Rows from block 6 of the encoder of a small image FSQ autoencoder, named by matrix and row number. Rows with one number within an expert belong to one neuron, the router's apart. Each number is 500 + 40 x the weight over its row's rms, rounded and kept within 0 to 999. All counts start at 0. Numbers have three digits each.
Before each expert's rows are labels from the 100 images, of 14976, where the router gives the expert most weight on average: "colour at peak" is the nearest of a few named colours to the mean colour under the peak. Only what is clearly more common there than usual is listed. The data: photos with spoken descriptions (Open Images, Localized Narratives).
# router: router (encoder.blocks.6.mlp.router.weight, 8x160), inputs 0-53
# gate: expert gate (encoder.blocks.6.mlp.gate, 8x160x160), inputs 0-53
# up: expert up (encoder.blocks.6.mlp.up, 8x160x160), inputs 0-53
# down: expert down (encoder.blocks.6.mlp.down, 8x160x160, transposed), outputs 0-53

# expert 3
colour at peak: grey
router.3:508471495539451500518493526474498488495501502553484554517464475546467498474564527568430551468512461536468515506543472473499519556497507499566461533552479441506533
gate.18:590445472516499549540554470454493478476468517513439544501512459482458527485487500515505450532501528489483495445525459521439496513540450502520522617447520511570425
up.18:439544440491489508506483500534480494497454538513467463498565482489473496460447498494523474514593498419572543531383490483502508556486453474450385480487520475564482
down.18:512437464486510532536562519543504501494524589543512527512505548563449549462449548481518551425498546472422510432511534459478531530502529546543523447505442526460563
gate.19:444544511520483492494510537463466485475548473553513435434491460549509445547517456492557535586471515505528462443559472424461526534475505540548529483512462442460553
up.19:579480482559479551488525539494548495526463425507504526507542504526545522531574579531571448469561554561495529484469544461416515451549492495498498458448585499423436
down.19:569513521481425491398503434485466512483471470480455512541512504488487508513588529512426477468463524584471495542548458469501495441504397531485519455444518513583492
gate.20:547503500548471568508503465451508494449537534464455514478536499519477514494500648563517551472474547517459487516524484508488515496594552470528431456510514469484531
up.20:419511489447569496467479518497586481551473548412405488424524535473480520561444422464496485466482485437552565504527495501521517477477549500465517394523482477490556
down.20:464451527569465500534496446560532507556549539495514594515483492580397482513443532473474522451584489486508454491411449484490440522469564501553473469510475382481556
gate.21:501449496450438532507513539482515487551501470526535577510546548477504472491555487488405499493443458519510516534522513496511536531510529483552564454518514435557484
up.21:497454468485490476451500494455423515511524490544525559553465500474496524486516555539437548438489487463423517534532521510515566483506512509468486532500512451502596
down.21:523537587448548427437473502604569569497467489517525478461509577532504554499540443468558505491507518497524558470489512547591525515493543490472533530431514432488485
gate.22:480464478524433473550506481462514522419486493564532502554467471553549517460512557438504495530559536459490555535502513487515451553532475467513435479467491528460465
up.22:485526413452512484459470495506487496493505559499494478543436520530516464486470486432543499562537452439516563471462477529510512388486464549544546481466562524502509
down.22:478504514436486550569503441537488536444458500560481484493463414544489409476503493553478483435520421525571518515399533531441515567530479563480489512514524412577538
gate.23:477455586606454539527519450435510411541521523516548501479506517545505498512478508528464566547489533479477534584507476500513527474483575481541462453522488412515523
up.23:490546485492518484505590538563399522502471489471542503555525503449519568443507430439450484488587504423539510505457478471483494469494577529528534553449417458464465
down.23:487554435545489544382583464532488460553546511509524476565543464530577448499483521471515518516459452470501470483551466418486526442488391523515547483523522605489502
gate.24:538483444516478420462495593487563511418522504464474523525548586426514529490505564433509530480490544542499535515505520517523529376496511509411569486552513616532447
up.24:529462523574431527541534494514566530514460506508437487519500546553456487527457597504524536541561478451426527499576545508471533412522512457422430495575514471478477
down.24:479496514488450508455546499512511453602501539444516492483527539515465465525462530499525492522488515473489437477480466502476558458520490456552473476497517412502547
gate.25:522489470476485464451495554525486552485473511509535530543536488493522515492504374473535396507574537474515570542456530491509434513431494494513595493452478482550511
up.25:542552473472490515532512473501419515439437471558505492546520511507547460468582445513531389553592481533507546545427531495505533505537439467519616488473494474484464
down.25:521513491498515544541490485477486458552499558540451507413477450540485527552467518569534521452555482484535461486416502582426479610503523486471539494545478413491552
gate.26:557486458486491550421488555462464500478488492492518590506430505511522551426490472466419492463449478515554544513479512483555465457514475486538533482467431556473493
up.26:550466490460576490457519530520484549428507420434504534537417505449504532493497397506497432555492510532503498458457526581527435444498511508462621536450478557508471
down.26:499493547473459442493504453492520576487465488517460494487508529580448474501545441475546486513539484529511606520472446516505453547498560501524473501455567426465473
gate.27:532500531503447493506506482522451407520554460483523515518473440537525475491490546450451480480486499428523538507539472453443551434517517518477414493466508483523532
up.27:538538451531449492446506506558495451451499516538519555509549495533478453429519509468482518516526451469532523501549488439441528424533534520501462502488462450524476
down.27:491539436506518493506576530516476514524461496572529444542534488495540488455531578504524568521519485430485425529573485460417476543530472531489427550514435448507544
gate.28:460469497514529493520386476456549516487507502514586500499446503478536532486463535399426545481527474491527491535546444474540531480550461468516458488513491496492535
up.28:597499547423509513523533484475460551515464470470465554535527491495500522492576450567540447538434494588455475506479561521501490492509474480464547556475540553430449
down.28:498516536475539468484555513479484480536489451473493549455533519494541481512570463507567483533407507513431471506528538516474609502438552539466496525457556487476465
gate.29:492482520557429518550487501454513512447479516542552560587512487539511501417487518492452491487520486503559542527510474456523498511514496512525489462479462493526458
up.29:495514487538439492555519504477521444483524526511532462472583524513513496530508589500463574481435527555498521549544515420465554508530517517522425471510499466454514
down.29:531512547487564487458509496491498471460475498493531465528544496376563534545479481433491468480423503489465447445528502510541558426475476462452528535524518537538488

# expert 5
colour at peak: red; orange
router.5:501487472528529529473482533450493431521516480545448453543364474456486475528530438509487453513487504493485536540491510532489474519453449530480543482492533531464444
gate.18:508434464499491496498542490535455500516499520489429440479540582552532510454607537539508520467612454484528443525426457531452553446538473478448613468484469487531482
up.18:577484559478522489504475497549572507426514495517438459471522491500486475507445517440543514537480504413447448434465515539525488385530553494494566466472491445480452
down.18:501468518435503469488502502514477516520531502562460426505428471429464438503483523510524535521528442446476514502448497605555490467467517464606522488488498462453482
gate.19:447528546492447496523511440511502536467555454608446479407371504404486515485492565496492556482441499519493488482607448551467452593500444488529432500529495488572567
up.19:497465446550522534466475568536518510436442507445489491536580522485479541464515424415502523533575499450525542455505485518551518396474571520448572513498471420561453
down.19:510516490517539516496515558498517537525467484431599531500554512527566614481500563464531465514389475498510487562485550454512558477510484507474492520498522585459463
gate.20:486445541517493539514472514477526529481490436499462455496546439438505483457509402491462535454635485527543561517510544447476474527488544513481506577485479476621488
up.20:423485577483487533452497450578496548478460460467508446461513510519540462461575451537499493479501455544512500500495495469509543525483461584583511511490565413547550
down.20:562526518509541479511473474499489528543502445418480482479393557525524497511521452492586522515507527441555502468472564526492515462483426401552453521572420437488478
gate.21:515528444366529504482472390452453617452416443395466483501504546466484523477498404576497526539480512526496515450499562555530456462514583508529551521436496479456490
up.21:514505405338551512441513394511480544464409469439426484473431558461507504472509431539461502502535466512512524448528523517516495515535511506529537517431502512475460
down.21:517507526483499496451556494459456444560494489510429503533400538539537419508534452528573474533434494461507474496542528565451480467498523536476549457456517472480434
gate.22:542479540545476518508490445492514466447478516545624453497529507529478492513434531482500464539578470520452514516495532464513501542521493521515448481466523399535396
up.22:472496559511450456459425501477451508442513497466551540503511501503525459558540530508497501482418432498471544519467539545417478532495512486551495461546478499469493
down.22:525484521507478502509474574422446488448474490517529473484431438538505490448501454472575476505462516460528475511517458540377411431462527498508540562561514494485446
gate.23:487495442441470512546488591481510480435557504455488529525491517478493535507418572477492448487548502479546506532498483508514498416507457493454552509547492524451472
up.23:517440523544483492511492471506501437454497536515547513452567568458469455521567513469572449508562534511518577511423489497483542469506457517410579478505550425587454
down.23:507479500474567485542472537494515468461488465510430496506443524441454510480508467543525450506472505476490517469433557594476434442485500555385563555516502554458482
gate.24:483466483547488527453499508539471452462514520457476534511498502409486452484492394450514482480563530473458461524487450602446506451486580497427553487512436436571493
up.24:510539538622490508594544548483515508535500417498539500521549508509442523504484553548518543500494542496477508576544521522540512467510497568461472491519491509495534
down.24:469563434504501555498551491522527543506481471528531553536544556525480490553550544558464494466484523520507433504504517429482462470543440519546483469539458521500519
gate.25:464540493430550507469484533528518475517551468427463540501382497454492535465469454557470492504432483495515465475535502542496514402473534457581464485525474538459539
up.25:477508431531535481473468483532468424521381545511416530505471475489465449499571450498468490504485534518482402504480501502476579536521515475567517539527488568509539
down.25:511528487477513482489548423496498509466521497607534485553488509452585463511479491436517421540641516492469520455390440501482504530495455436557511491501478426552502
gate.26:485478535551485503529528520501519456542542561482490529528548470611463488511479594538398481445561500521522465504471533383482474556475580603520459491530495553473525
up.26:447559475477486499498503580458548559485558559509603553478441515557507526493454603479486472524374432499511549569605547460526492490475459519491461539504450518420476
down.26:448525453463520563515549470523489458490502468585489450480395433528477515519509498588447479551524501521456495528422519529480442576529445538533513493497531463538550
gate.27:484492452615477475481412541517552405515562534464475475454524511504468538598461425490525465420478543453532442454477501450484523517464593498480456488504537498506486
up.27:439544522544530493493456594537555470552480542533497524470506506486516541485476448504521483435489540458504578502456520489505495530452523576430508518517507541400513
down.27:588556505501446528432519456481436560518480460515536541497449512557501442496512506503499496558500498531456482471550476497467457547464452539506506510423490469476463
gate.28:464551553499511549521478479478521520483466521429454494429483520461513506507513498547499484509454534477542587489520525449453518455543559563507543598510438521475505
up.28:445578438446517506545482594521480491572531547463451500483432449506470529495407537533474454436522487502508447544611489470467489559472506506589523515521447526437511
down.28:518554543458534556462470471528450491520473441508459427464462502405501501484515510500487538501527543443502467552448500550480405475518495547471520473489492558506504
gate.29:489490545455548514518471437534527473461433473540496479412522478547523521541496468487576450540468521490402521436503566580510547466470502501511486519510522499469543
up.29:437479509561464518564476453506521471513515520572541457459570496475453493476546551492558436429581558435533570556484463501553521543527446547438556449520538483556473
down.29:546527469464492530502528386510526567482496461515551534484486508563482597507492483511525543475422454536484506471487490446558505507488541480548455488502497471461542

# expert 6
colour at peak: grey
router.6:444493541446502447515547534506494486554495489437484502515467544470511454530498530476515462501515526522548402500479547533465481472555423501433572591520466511416446
gate.18:598457542525543534475543563474472551520501519522512455449465446516496463522494485557525493542552529529473531461531466509526449500472505515508523523477556528507511
up.18:510497447496510507480496519438536428525526487547447495440393444527506543505506474570490444490542552446489384477503537548473523537543504488527553527537512530454524
down.18:534416468451444524497509605475470549549464505498488579515505501494504513558489467597466465548550542473482423471515523493515509450569556539513495431527438556532533
gate.19:494472541544544534579546467474494443490494512437559456542487445502648554481488463559502474511529433522429522470463456511504559547522483533528529496486487498525495
up.19:483390508459504480506516458550476485481561527437531430489562472430547499535568519509461483528515504482479500545483507494450445516490492415475559526537574568529521
down.19:437562459478469509456472513452490500523475517535506458512474491490527491542469500537496518492548558512479496538513493458522496556495482406471528461451547512438537
gate.20:467540477539453421546481601506588469543561536486564463454509486514486482502484574493480559427512487482491556538604563365473494502494524577559522482553476517548521
up.20:511511506537484489472551492512456482522533563572491528515470479545467490465517504486543545565535478508527459463544460449535473533479423518639513488487480534540432
down.20:523482452456526557503479595461416526495498519537492462500390457554468540482522476585497481510524457530435586478501533528526516574497460513497541521427457545475472
gate.21:485467495423563526580502495485591490479498528413476468442560524434460481546506491501478497466475503516517541548500581517514568456449530527487513508510463486519621
up.21:480540528486452534446500524569488511579481457532495545523486462529618434527561489502494491602516454511478469466450492473493562644499431520538444560503503471482414
down.21:470463423432472520477471488560429464510489494526484531510439484474514561497472499507446534513591497525526458521438539554492510503531475487472533542454494495499523
gate.22:540486471432534524556548410392505475496482538560502422467495572452380502483477493574471454465535530540497492484500498496510482472467430453518439548450457596506489
up.22:450527496488504497560474523561541512480592539530530494520487498483520472545466464478516472525526502457479569500442501427528584493450469522583479481534508508463510
down.22:472525511521432513530521426522495557429484453449528490514455518521577470544508548481425493463503503585506576482503446458524437484452486499544405487475495464473537
gate.23:475495519575504500464465549494541513506517484508514479452450464543457534502473529535492528485530514436487568485541482466527492442491511519546517473526533405516537
up.23:487500547517495504537499466528544516407563457465436460481583556481412513490498488510539512515581491425496538492529487570524434402502534521494443498511518420615510
down.23:494510489522479565492488459503509561442487494465495439494544492495498452495512475434503522554374581486439567542506445490491552429501546515535487463478588350467517
gate.24:540447552521478530474486558458514477571494538521545509467314511516552545464499552475482473569529508537512497512466516498500497463481471456429483522509531507499508
up.24:491433481479558515479478545521557484508490520599496467472484478514507498466484487494496478484494535467530527466482447555466488568487450527508556515545447621500474
down.24:466504562500423482540524510531547434492512530563541561560514475536506483514500524468524553528475478529486536452559526520470443526500521557530444418480514526459480
gate.25:496496472535439457524500491483575509567532513432531540480502485533490481532499491424490530507504510449501495484585507451478496411511518551437541490520472532466520
up.25:490572511455503537445511479561512494477545536545486469499513525442493475478541440556514499531525510548549551476419421532506448522492468464513435492464507552507451
down.25:469498443508485558452479515497457474488495504523469505517419482532516552454534528527436586482505467565455434533507519471460480503470485422512471522508433549495534
gate.26:542490464519445421504510480487475441514493481554522516466444488519584477459463453504440530510442536487545491553534491413488517540435483494534557499419511589546430
up.26:487566466529517468479537510513486579575493495486554541509434457516595509483510511461456562551405491506502429475520498428480504540513470487585476542491489533446575
down.26:510505549476450443543511459518530483500507500504487512476531481586431428454488452579478501468479467559539474498474487505502450594545595564514428480491556455498497
gate.27:474425624465553482507510469491487540509498447573505515465548497517503551552502474516545491536476472479528498516541519543565487489543537509565392472430561410497562
up.27:469516470496444494483466544553437479495508540512491450497399510592545515504452561474523518534486454569398424468490500475452528439514457439499478510532517518497484
down.27:512489485491475529522515510492468502545561519527502549445489485538465505493516559558492523471528479525487445534500491434489536527518518452517469441521445495512494
gate.28:507494517473514533527501462427550495527437496402497475522496530430500521520509432500498489538384529485584441589462529497518491507492555500521530453517555518459489
up.28:488452481527463461456546521557539470487502479534413504462560486604484498494503514608477469441546511441450533549466515488503473529471513535474433497483453509570578
down.28:422523541525574522533541501492501427517504521478504489499448492567453469496492457500492488457462505475502525484492510571459551450480571542397452494491524506507475
gate.29:441493479507507506514446544458515514550505502557588521489448462541469522462511557565444436486511408531495541506519476475484519521541503479549460492525508432445437
up.29:506453487491560487495482434474574539489522469415457442540525575399532503541542479490480552492501564456490459556440460538457518403505513496519435504498551459571563
down.29:515469407425464525532488544559490480477518514466447505582485477486463462542505459480491432516519492513416476480468525536544576512464534474503513482498538316450471

# expert 2
colour at peak: grey
router.2:474506525423474451534573444554535534487467499521573442450531593503629472469505549456483473473521489530520504496482507465525519543509372573544478512457493493513466
gate.0:440517479517442507547523536442563488452506549456513493474506517481459497484522556519447481496485483520499540480502531486448404487598507503487526524464453605412488
up.0:432505580438521416466536501582475529547501500532475503529590543483514454471498510442493486516531534525458471478409528494561448482497523538435528576559460478488432
down.0:465482457512497494445485611535423518494458466499536532516517466512518435502456492528453508514484492444547494540543449488457512539473603531512458537543518478540536
gate.1:453489469590489519496530481529446498559484536499525556468476459487492504502460542550466572483530560488502468509511429510488514554593577534452473500486484473427560
up.1:542445521478531515561587520443501488437495467532508526478526555549486551543498505489499453505550497435473523459477540535477548438514526586426536508497541488486473
down.1:509488485484487494511469594555564461571523539422467539533478548450468496467476552436508433529581464459472433498513533574501503387472491463448484486530534457515474
gate.2:554452479485478563527529500467435511475463445450452543589447501508480507379544444546411446524508479532493438534489531490502502479477545496440539600460503527460470
up.2:549508534469506492460537511500443468506471497506448532482425560555520508463569478564525448553450524573452530453529550565503483450482516496430579536467529470459464
down.2:482488528473507464565537480528461512497490462506409467548461506472532391499528498583489447504570501523496451441483521501452467560567511546508500532461508443504525
gate.3:481517477449446494436520486510460506485524518428526547462497570546551515446478540462493472494486500467539532544612507443497475497503451474492513500435436552500476
up.3:486485546494461444510485433526567491513508585482540464476543499482581442576459537370540489491538482426513516503501487486482515566522453508520491479543493505512568
down.3:496547526506485468517509460481519527468523504518471480472496546512476481478493502520601516502428466491483510469525472508456457504538544420476460502495505491416506
gate.4:507514549581457507496521478475501628506481502542550488508442487483500569454461522508537530464510519469502557501556470463521485489506523525487609498490468480546481
up.4:512533448423550495446474475473526487530549542487528515381485572518506487553496571509485506534407443493490506507481506507515560495543438427537431514444482543409498
down.4:540468494567468494507524484488508475538520514422488554496484573575420565526486509571466513465526528516513556457480540498512450483473580520441524407457489445467475
gate.5:483462492527534492534514499513552464477509500415441488563560512471508459514479433466522478472504557460526509525460491460484498438492606531462471518505535535589482
up.5:499473492511509486555532506518543500457540495403426506570551575485491496540504542436541484461538543451504465501459558481494513446489552527420460486499512546510490
down.5:516517544482487466541506468519517498457544487543435517466459477501384456481477507602456536498564474533510437447484504565499396548521525512555474522551485474473531
gate.6:508477425509480492554522448451480521535511500401440479604515533483493475477512443426478483495581502428498476526410539454518550508493526502435529493491484462500455
up.6:503477453463459504466545444484483569518497453507455495559509521450469480492525455409494560529593495467526469451451438558452496506494510508475528549567469434554474
down.6:546527485487506511515513491524470473447489484475648513485540478486563535476505542458520490459507466502530499452495470458552577539514470478490462479478536472481438
gate.7:487435471545488469502492515495578501530557484503532524495525588543454539529481585519479442450560505540537522493495505410495470463510522483516445528544533533542488
up.7:492438458541520510558543485554484442508525528420455479525487525473462403528456494511439374499541510456458556562425479439434530468500536486550445524545396462504501
down.7:544496421458529528528471405465448478488479492496496509503466507508395506452515543565500481411498500541500491482463519520498455516467585517517536498525449500481546
gate.8:534518509592461458511522522450543469540447476494535537478443509567471438501532509565529516506504469556438479511596486481477508567568487484549465509506468509424507
up.8:464545533491493554458535441521571516523532503553469488496521504478564508500482498508494554428537478586540564521436455473483486569492490513460493465575485518431514
down.8:491464448544468532480460522457459491552510535544506482540474511547491456544554487574502505499539478443407553505474510490513475588583570480561488502468477433495550
gate.9:552489514545496549450535532485450486485518485457414515491444554480467513439532451561530531503503569509488500504483525630495471420516525471379529521477494442568484
up.9:505502519513512524449463475533455490567485479578560493475524380535469473534523492497518530509505416470471459437481445518517551540505502489593423503488484479541528
down.9:514513533448506491453454522546495523423521478551538470499485454450465536481501483481469586508526450522489456445491496484524524469515491468583435567489500432540516
gate.10:511516530473543525468521502492514485480552470498502497479476489518493545535494484500528551528412544506494518487546464562540513380535507452555485494540486496548575
up.10:465518460541447492467491419508438533539429528548480478517506467441546498475533483509443471483550552542491493527459491453473546602508438498426606497490471541566506
down.10:525512396491544501547497533467448472514484467526407526527467512563437611502494531591453525494437474476517459571501561514488406448450606482470519494545454539414478
gate.11:502467467549486527531483560494523420546478533468529505490534462519462454541536506460504495477539469465566543555417486494481634469495485528511474516535507461479464
up.11:507482511556497527515486538514467463545487553491500547512502512525489537540511418521540450441552504490496494458458494502521551548495532483465541447535463418519533
down.11:519471554520545487516513502460519499523506502475582512505558481581442511523495508481553487509453468427550568548538391492553472476557534451538432490469509518445508

# expert 0
colour at peak: brown
router.0:507447421494447486454470529471468479494431551528551494519484533458500498485534454513431507485489562497456548485433481487526525487517509507430605524512463516593489
gate.0:574526528466469514413551469569498534420498448517496555480527526521579525485538507471512495483463546481456479542431531489515515486433457578568538426434506495513485
up.0:547477543550553485479509529437461444488467510458501528432440532437513509569549537526515513479396553516531450479417466616505528509490553566447496485474515528501526
down.0:565541470462522474468503492496510462468447521488564514512482553465479549465530508380502527517362536536461525477507548428516536463440552560506548482558567438483484
gate.1:525493448577522482468567539451491514507523531551549539530516537559600433531538537587514545444421512594551519522474512480551544458543444467449514532472436462452513
up.1:507481467490519517574605472377519476485491576446483584505469525505514524538535553454560408475459513501451524535464553524528531510539443467466573493505519496494495
down.1:542513461569458552490499469460538514534511509553539464440511526526476455481497495453460454556540573559535489499465431497454468500510410473529480506470468440520481
gate.2:519489478502530554488523549462496459445447429482469482502426491573435520476541509537467546512448499532520534544550531541574492377503549494568521548528520492530501
up.2:541491525520531544503454543431511384469447460539451517447479457524486520550496449511488569492467539543495526497554535541544489476515551493569473527533537459485524
down.2:497432445523491566502544480483503438535457491460529500503458468540552508495505495494381528491601520474558476467433461576505543458470505483492543514502501462536498
gate.3:501507459493475480454505514579455467421476521593519464475482500508570457494500496480545487466561470502444519469433484483449455571452407509539488523523456535514488
up.3:507537522476490465513593455477485568471523452519532480525506489492554483450502511555511463505541458564454484518473462447447468547455451510525519564549561488486442
down.3:490535513492470418485512557447488429508508491561466518473513531420543471509525499417522501498500560514491538462521517465509445576483454556494565479478462472581504
gate.4:507453461547475479487551501476449470510507545454523432487403543503507489519428554500564487524498491525462542521526551491461492431506464528373612526472488500467412
up.4:502531452398537521435454560513453463469472468509522529475442423472439509505518463581470517513465480530534475455603509527539522473533521472658419538510441553477581
down.4:492520515500495457521512550493530444469505475505406513541416518464501473467478545488530472511533540513485497499473561522455412410484510506399585536558484567517481
gate.5:492516471503488451522494481452440525459496496460487422454567603412598544535544510508464503477524508574476531519470474542531544573543484462518509434468501478532478
up.5:488491452460517573473509533509482480472539509533522490544394484557513559484473508469542505543462511447460457466535486555550479401463534522600508540521506484459464
down.5:539491447533570567472482451490541542612481543529514534470497534604428571531537424582464490480462491529478526565473498484538435547476536442519488455540480465460474
gate.6:528383527471499507503471498480470453526494463489501467530541476529452546494458477480489455536446504503500473534509453467535464481530526536511538480495479519497495
up.6:534505514571529489474511542467467481428441457620499473583503488486495485516532406484516530558449501580495512431415466449526560538515546471553516488492593491538459
down.6:558494403528548561459489460539450465489489486457564472489528479434494467552548495407429476509539466494471486537473518506533501440490496468494478505481438503497504
gate.7:520472501566452512497550477493482501462494484564534524475430405479579420550521516530455606543481496559497481549500511504537520487479542437442468536486496449538552
up.7:422572470537450470472520536508472480529453543578523502486436454495543477492503562494420435532439512513573566497510498431520500562498449513500425533463527570527568
down.7:539532440515500428553516422469494547458440467540443524493494514555465480482501524553484494515544464511489511541475522500464478543501573501561500489554513498517510
gate.8:517468567577458481464473444520485458490571444549547436472480536562585541465537517480498418560416482499500429483497484494549522463437572490519429531471564461451447
up.8:476501520520513475524543560477499489500504561448519521519487549538473534472455502525526486436547476506514527528468488432463463430524573521434570433486464490516500
down.8:463453504539547503502483453543494459497419464552535511472572528470469491555528504514571506500515492464500510474511548453504540488536541499502445469450510331494506
gate.9:448525528482400512561471495544487551473550471488500528544452478531534506498486600517474439503475436534460394464530506454485440561509491517499445566530527571472511
up.9:511506475471464526492518448508534544415465443537436491522500532543510507462486581485495487531486504567535527521462506511532441452503478531543483519491554450523504
down.9:495516501550451454606518486536529493471556464566367450505471526484468447515486526602495468475535494487452523490525468486455385557503518536459511544502486562510506
gate.10:484429527556490492505421498487520537516530511583551505511464463499425506531461544423465508466523428407526526494572400462545487510521490457541417467502475508530519
up.10:568520499457446526447566410502443580431462433496460512533513580504517499449582440545528475579488522571465478471528480529515480477529472491474520498457488498476444
down.10:553479488515448497493506496467473490500480500459496554607437560429523500456513472490480413507513467535496513517529583506516499496462524480469545483456485609442403
gate.11:523485492505511508494476521511463479570427528430540547567537411550482536433497430512484485486519487475509487532468548413532575552483546503556522539523460460469474
up.11:516519479486506508515483477464521511516481527416468469529627565444543504545504465483489527440495548503566464525435490474510533552518583512513491460507514491470560
down.11:466502515439472463536480542478500534448507493556481491467442460369618474445468528494445494503565538550493487469509513471464497547451432573512509540499503529560492

# expert 1
colour at peak: black
router.1:518509559560505497545480437511535517466518519516550456453538475534565520554515537433509525462471505466506530494478473496468513544514467504555506535556511446504593
gate.18:478480502561501547451406491480519457518491536516557507457430467512514524508476438461510516472556481467474485548546465471545577513567503395551444480499480432517509
up.18:484518568528523490474452450479521522480517526486520506479507519505591583523465466472529536517516524483464450481548479516541483532554515452545404472498476507502546
down.18:509520468481513485553458551527511553452487481462450530539429512438400608459478476512449451495496487504519498476473530544546349402481543493462578564496470567454534
gate.19:511553518489499549446531552495435445475475546506577517476499487518519482546505430525531472455427561546495590490541586455562492472494420532537535569527507513573501
up.19:443473492517472448566542466523532549534523496545489470492491543522501482521509576491431477521520476524454444515464449522443518536492490497417493484472518493391493
down.19:452494544517477428439526497472497535576514561572547469464495493488529552557472540468548538477424517436524564532550533471513488491465477488506504409484498646464446
gate.20:524496504417520467473493498517478492563453534495468545493517589453521471434489467515534445474585487510479514494441633586476460527482394485451557516501479532453461
up.20:498488475542505443508489447495517540480490478433467480525480538430404548482495470537491515484543511505500495491475532524497484447519554454408462485551503347495533
down.20:536510477418452492530531433481517480435502461494397483488523469436455518480492430510489515488522514543509546451505497452487426592525540512488523549503493486512515
gate.21:499522494443468464516578568533405505525531551528466497549518521602458543466485602505490444410536533470517500523511518479482461557487497506490500480492433497521463
up.21:462518494533454486525520526466589572479507477537595553505470462532464454495407520555514501452523472569528530460504593403502553556489549514570481486464518490480455
down.21:485485396523508574440536521451496550505431515505537553529525539637509513518514440574551535511470509518473497460456507459490506492605477470506440533461465587495482
gate.22:460512520509557505490447546490505539448503511447463506503472487508476543486456446525453467455566445478480491535424518549537456458502495481465457476464527430534500
up.22:515461518508485501503511476556492475536538515481472478518573518573403448481535598498505491536489484484481384487420459476483470577470474507434532479475524429528528
down.22:513508519534501564515495512490457491448510429477527513477494516554520511503520467488496550503507514531464448497457467521479554565439602489525532467572485433554443
gate.23:506502575563483505538373467481579534500508474552541494474481447508570532546479506428511535475485505498519489513565481505548550506521573478589403475545535482482528
up.23:565473513505479518511596500435464493455453425458458508546491486423487540510576448542510466494444546581486467508449539534505517447496500495478589541505566502486481
down.23:635518545486525536461577465476399527459467479508472543504481555493554514473583467535545501544461517552462450468512564480501524470464557525464514499456531483419395
gate.24:502479502461504480554505509496506502483482457477484500527540474492534465490510453513494469513593504510489491489484549511510479478496444522556562548496551492464504
up.24:484562493533465498471492568530493487496555507529546519508471487542518473518456563458501501488391498526525544512539480402502434533497505513534460435547462506464522
down.24:506539478490488498464466580518473432521566529452541509531606488402526555469499501488457557514454469587486394509522514453475473526433503494514501436493455485593480
gate.25:497531437511469497574495553526486565559498459555481466512470495540491526534474484508534492466600473456566472519517500475581467526519505533527512505483490516529481
up.25:456470383507479475536496470485499460566478512505478515528492457546466460460520495468565416543484526459614509456519458527532513500493462498559507469526468480528431
down.25:562510438494546513482541519538511368496539526529493452515526504549552489489473442540467469467485459488488505551488508456534529534523424457452509523502506524485468
gate.26:480500528527520522516449473499551537473578465579557504487541465566570523516469563440535526506394460497498548494622508451526504495505543518603389504496509482472543
up.26:476524522511493492498433453519548493478549526523532489444535485609563480488488544441492514494415478489535514462655482441499513450547564458560391513516508514453542
down.26:444487512527496498517480503526560455532471499516515492458552460483463479502483570503499500473574468448524534524458433526465491536520449530493478496553462544566604
gate.27:511510489475494497459450476489507513568508538519462484545473572468578528492468476500556498525463479456505496435457575571489522510485431486385529505562461652462508
up.27:506480550546481512472471436485499538460502458570481477454523537504471510489525404476567493503448511506469554495543459549515463530488525510447467493455571421620456
down.27:526492508571430513560530428480475604544516460576518534513495519583475449505493498586532524480538464570518566489486483457472496571509517483548506501433459509453472
gate.28:509502507435567458522531540510534500531493493449488456498456498537428478490526499548499453496599494503517497502422477569464448512466489533450544534488490419619471
up.28:480467594459453559494409490546535510545492558498416453490572499526470516519491475455496500495440481491464475519475517532517564533508578532538445430541473438432500
down.28:507510488470459481511570515448479487475524478446433521513503528536565510471531472465515522517482581519494523503573552399561533481449538497595491531504515474432434
gate.29:486488542580461492547400519526556501521515508587562488463428423510501475520465530427522541455477487497484452472562456469551512512500560504559457519519505409541551
up.29:549489476438529498536562514471474483502486476404474498537510527504467565475525439597479500512428513569527482538384591559493491496488502484429541517489518536448477
down.29:558511516471471477469490488489438528518524503469513525549490567433562522507535483492533469554447508544468449464556583486503579497437521500439510464431537501455360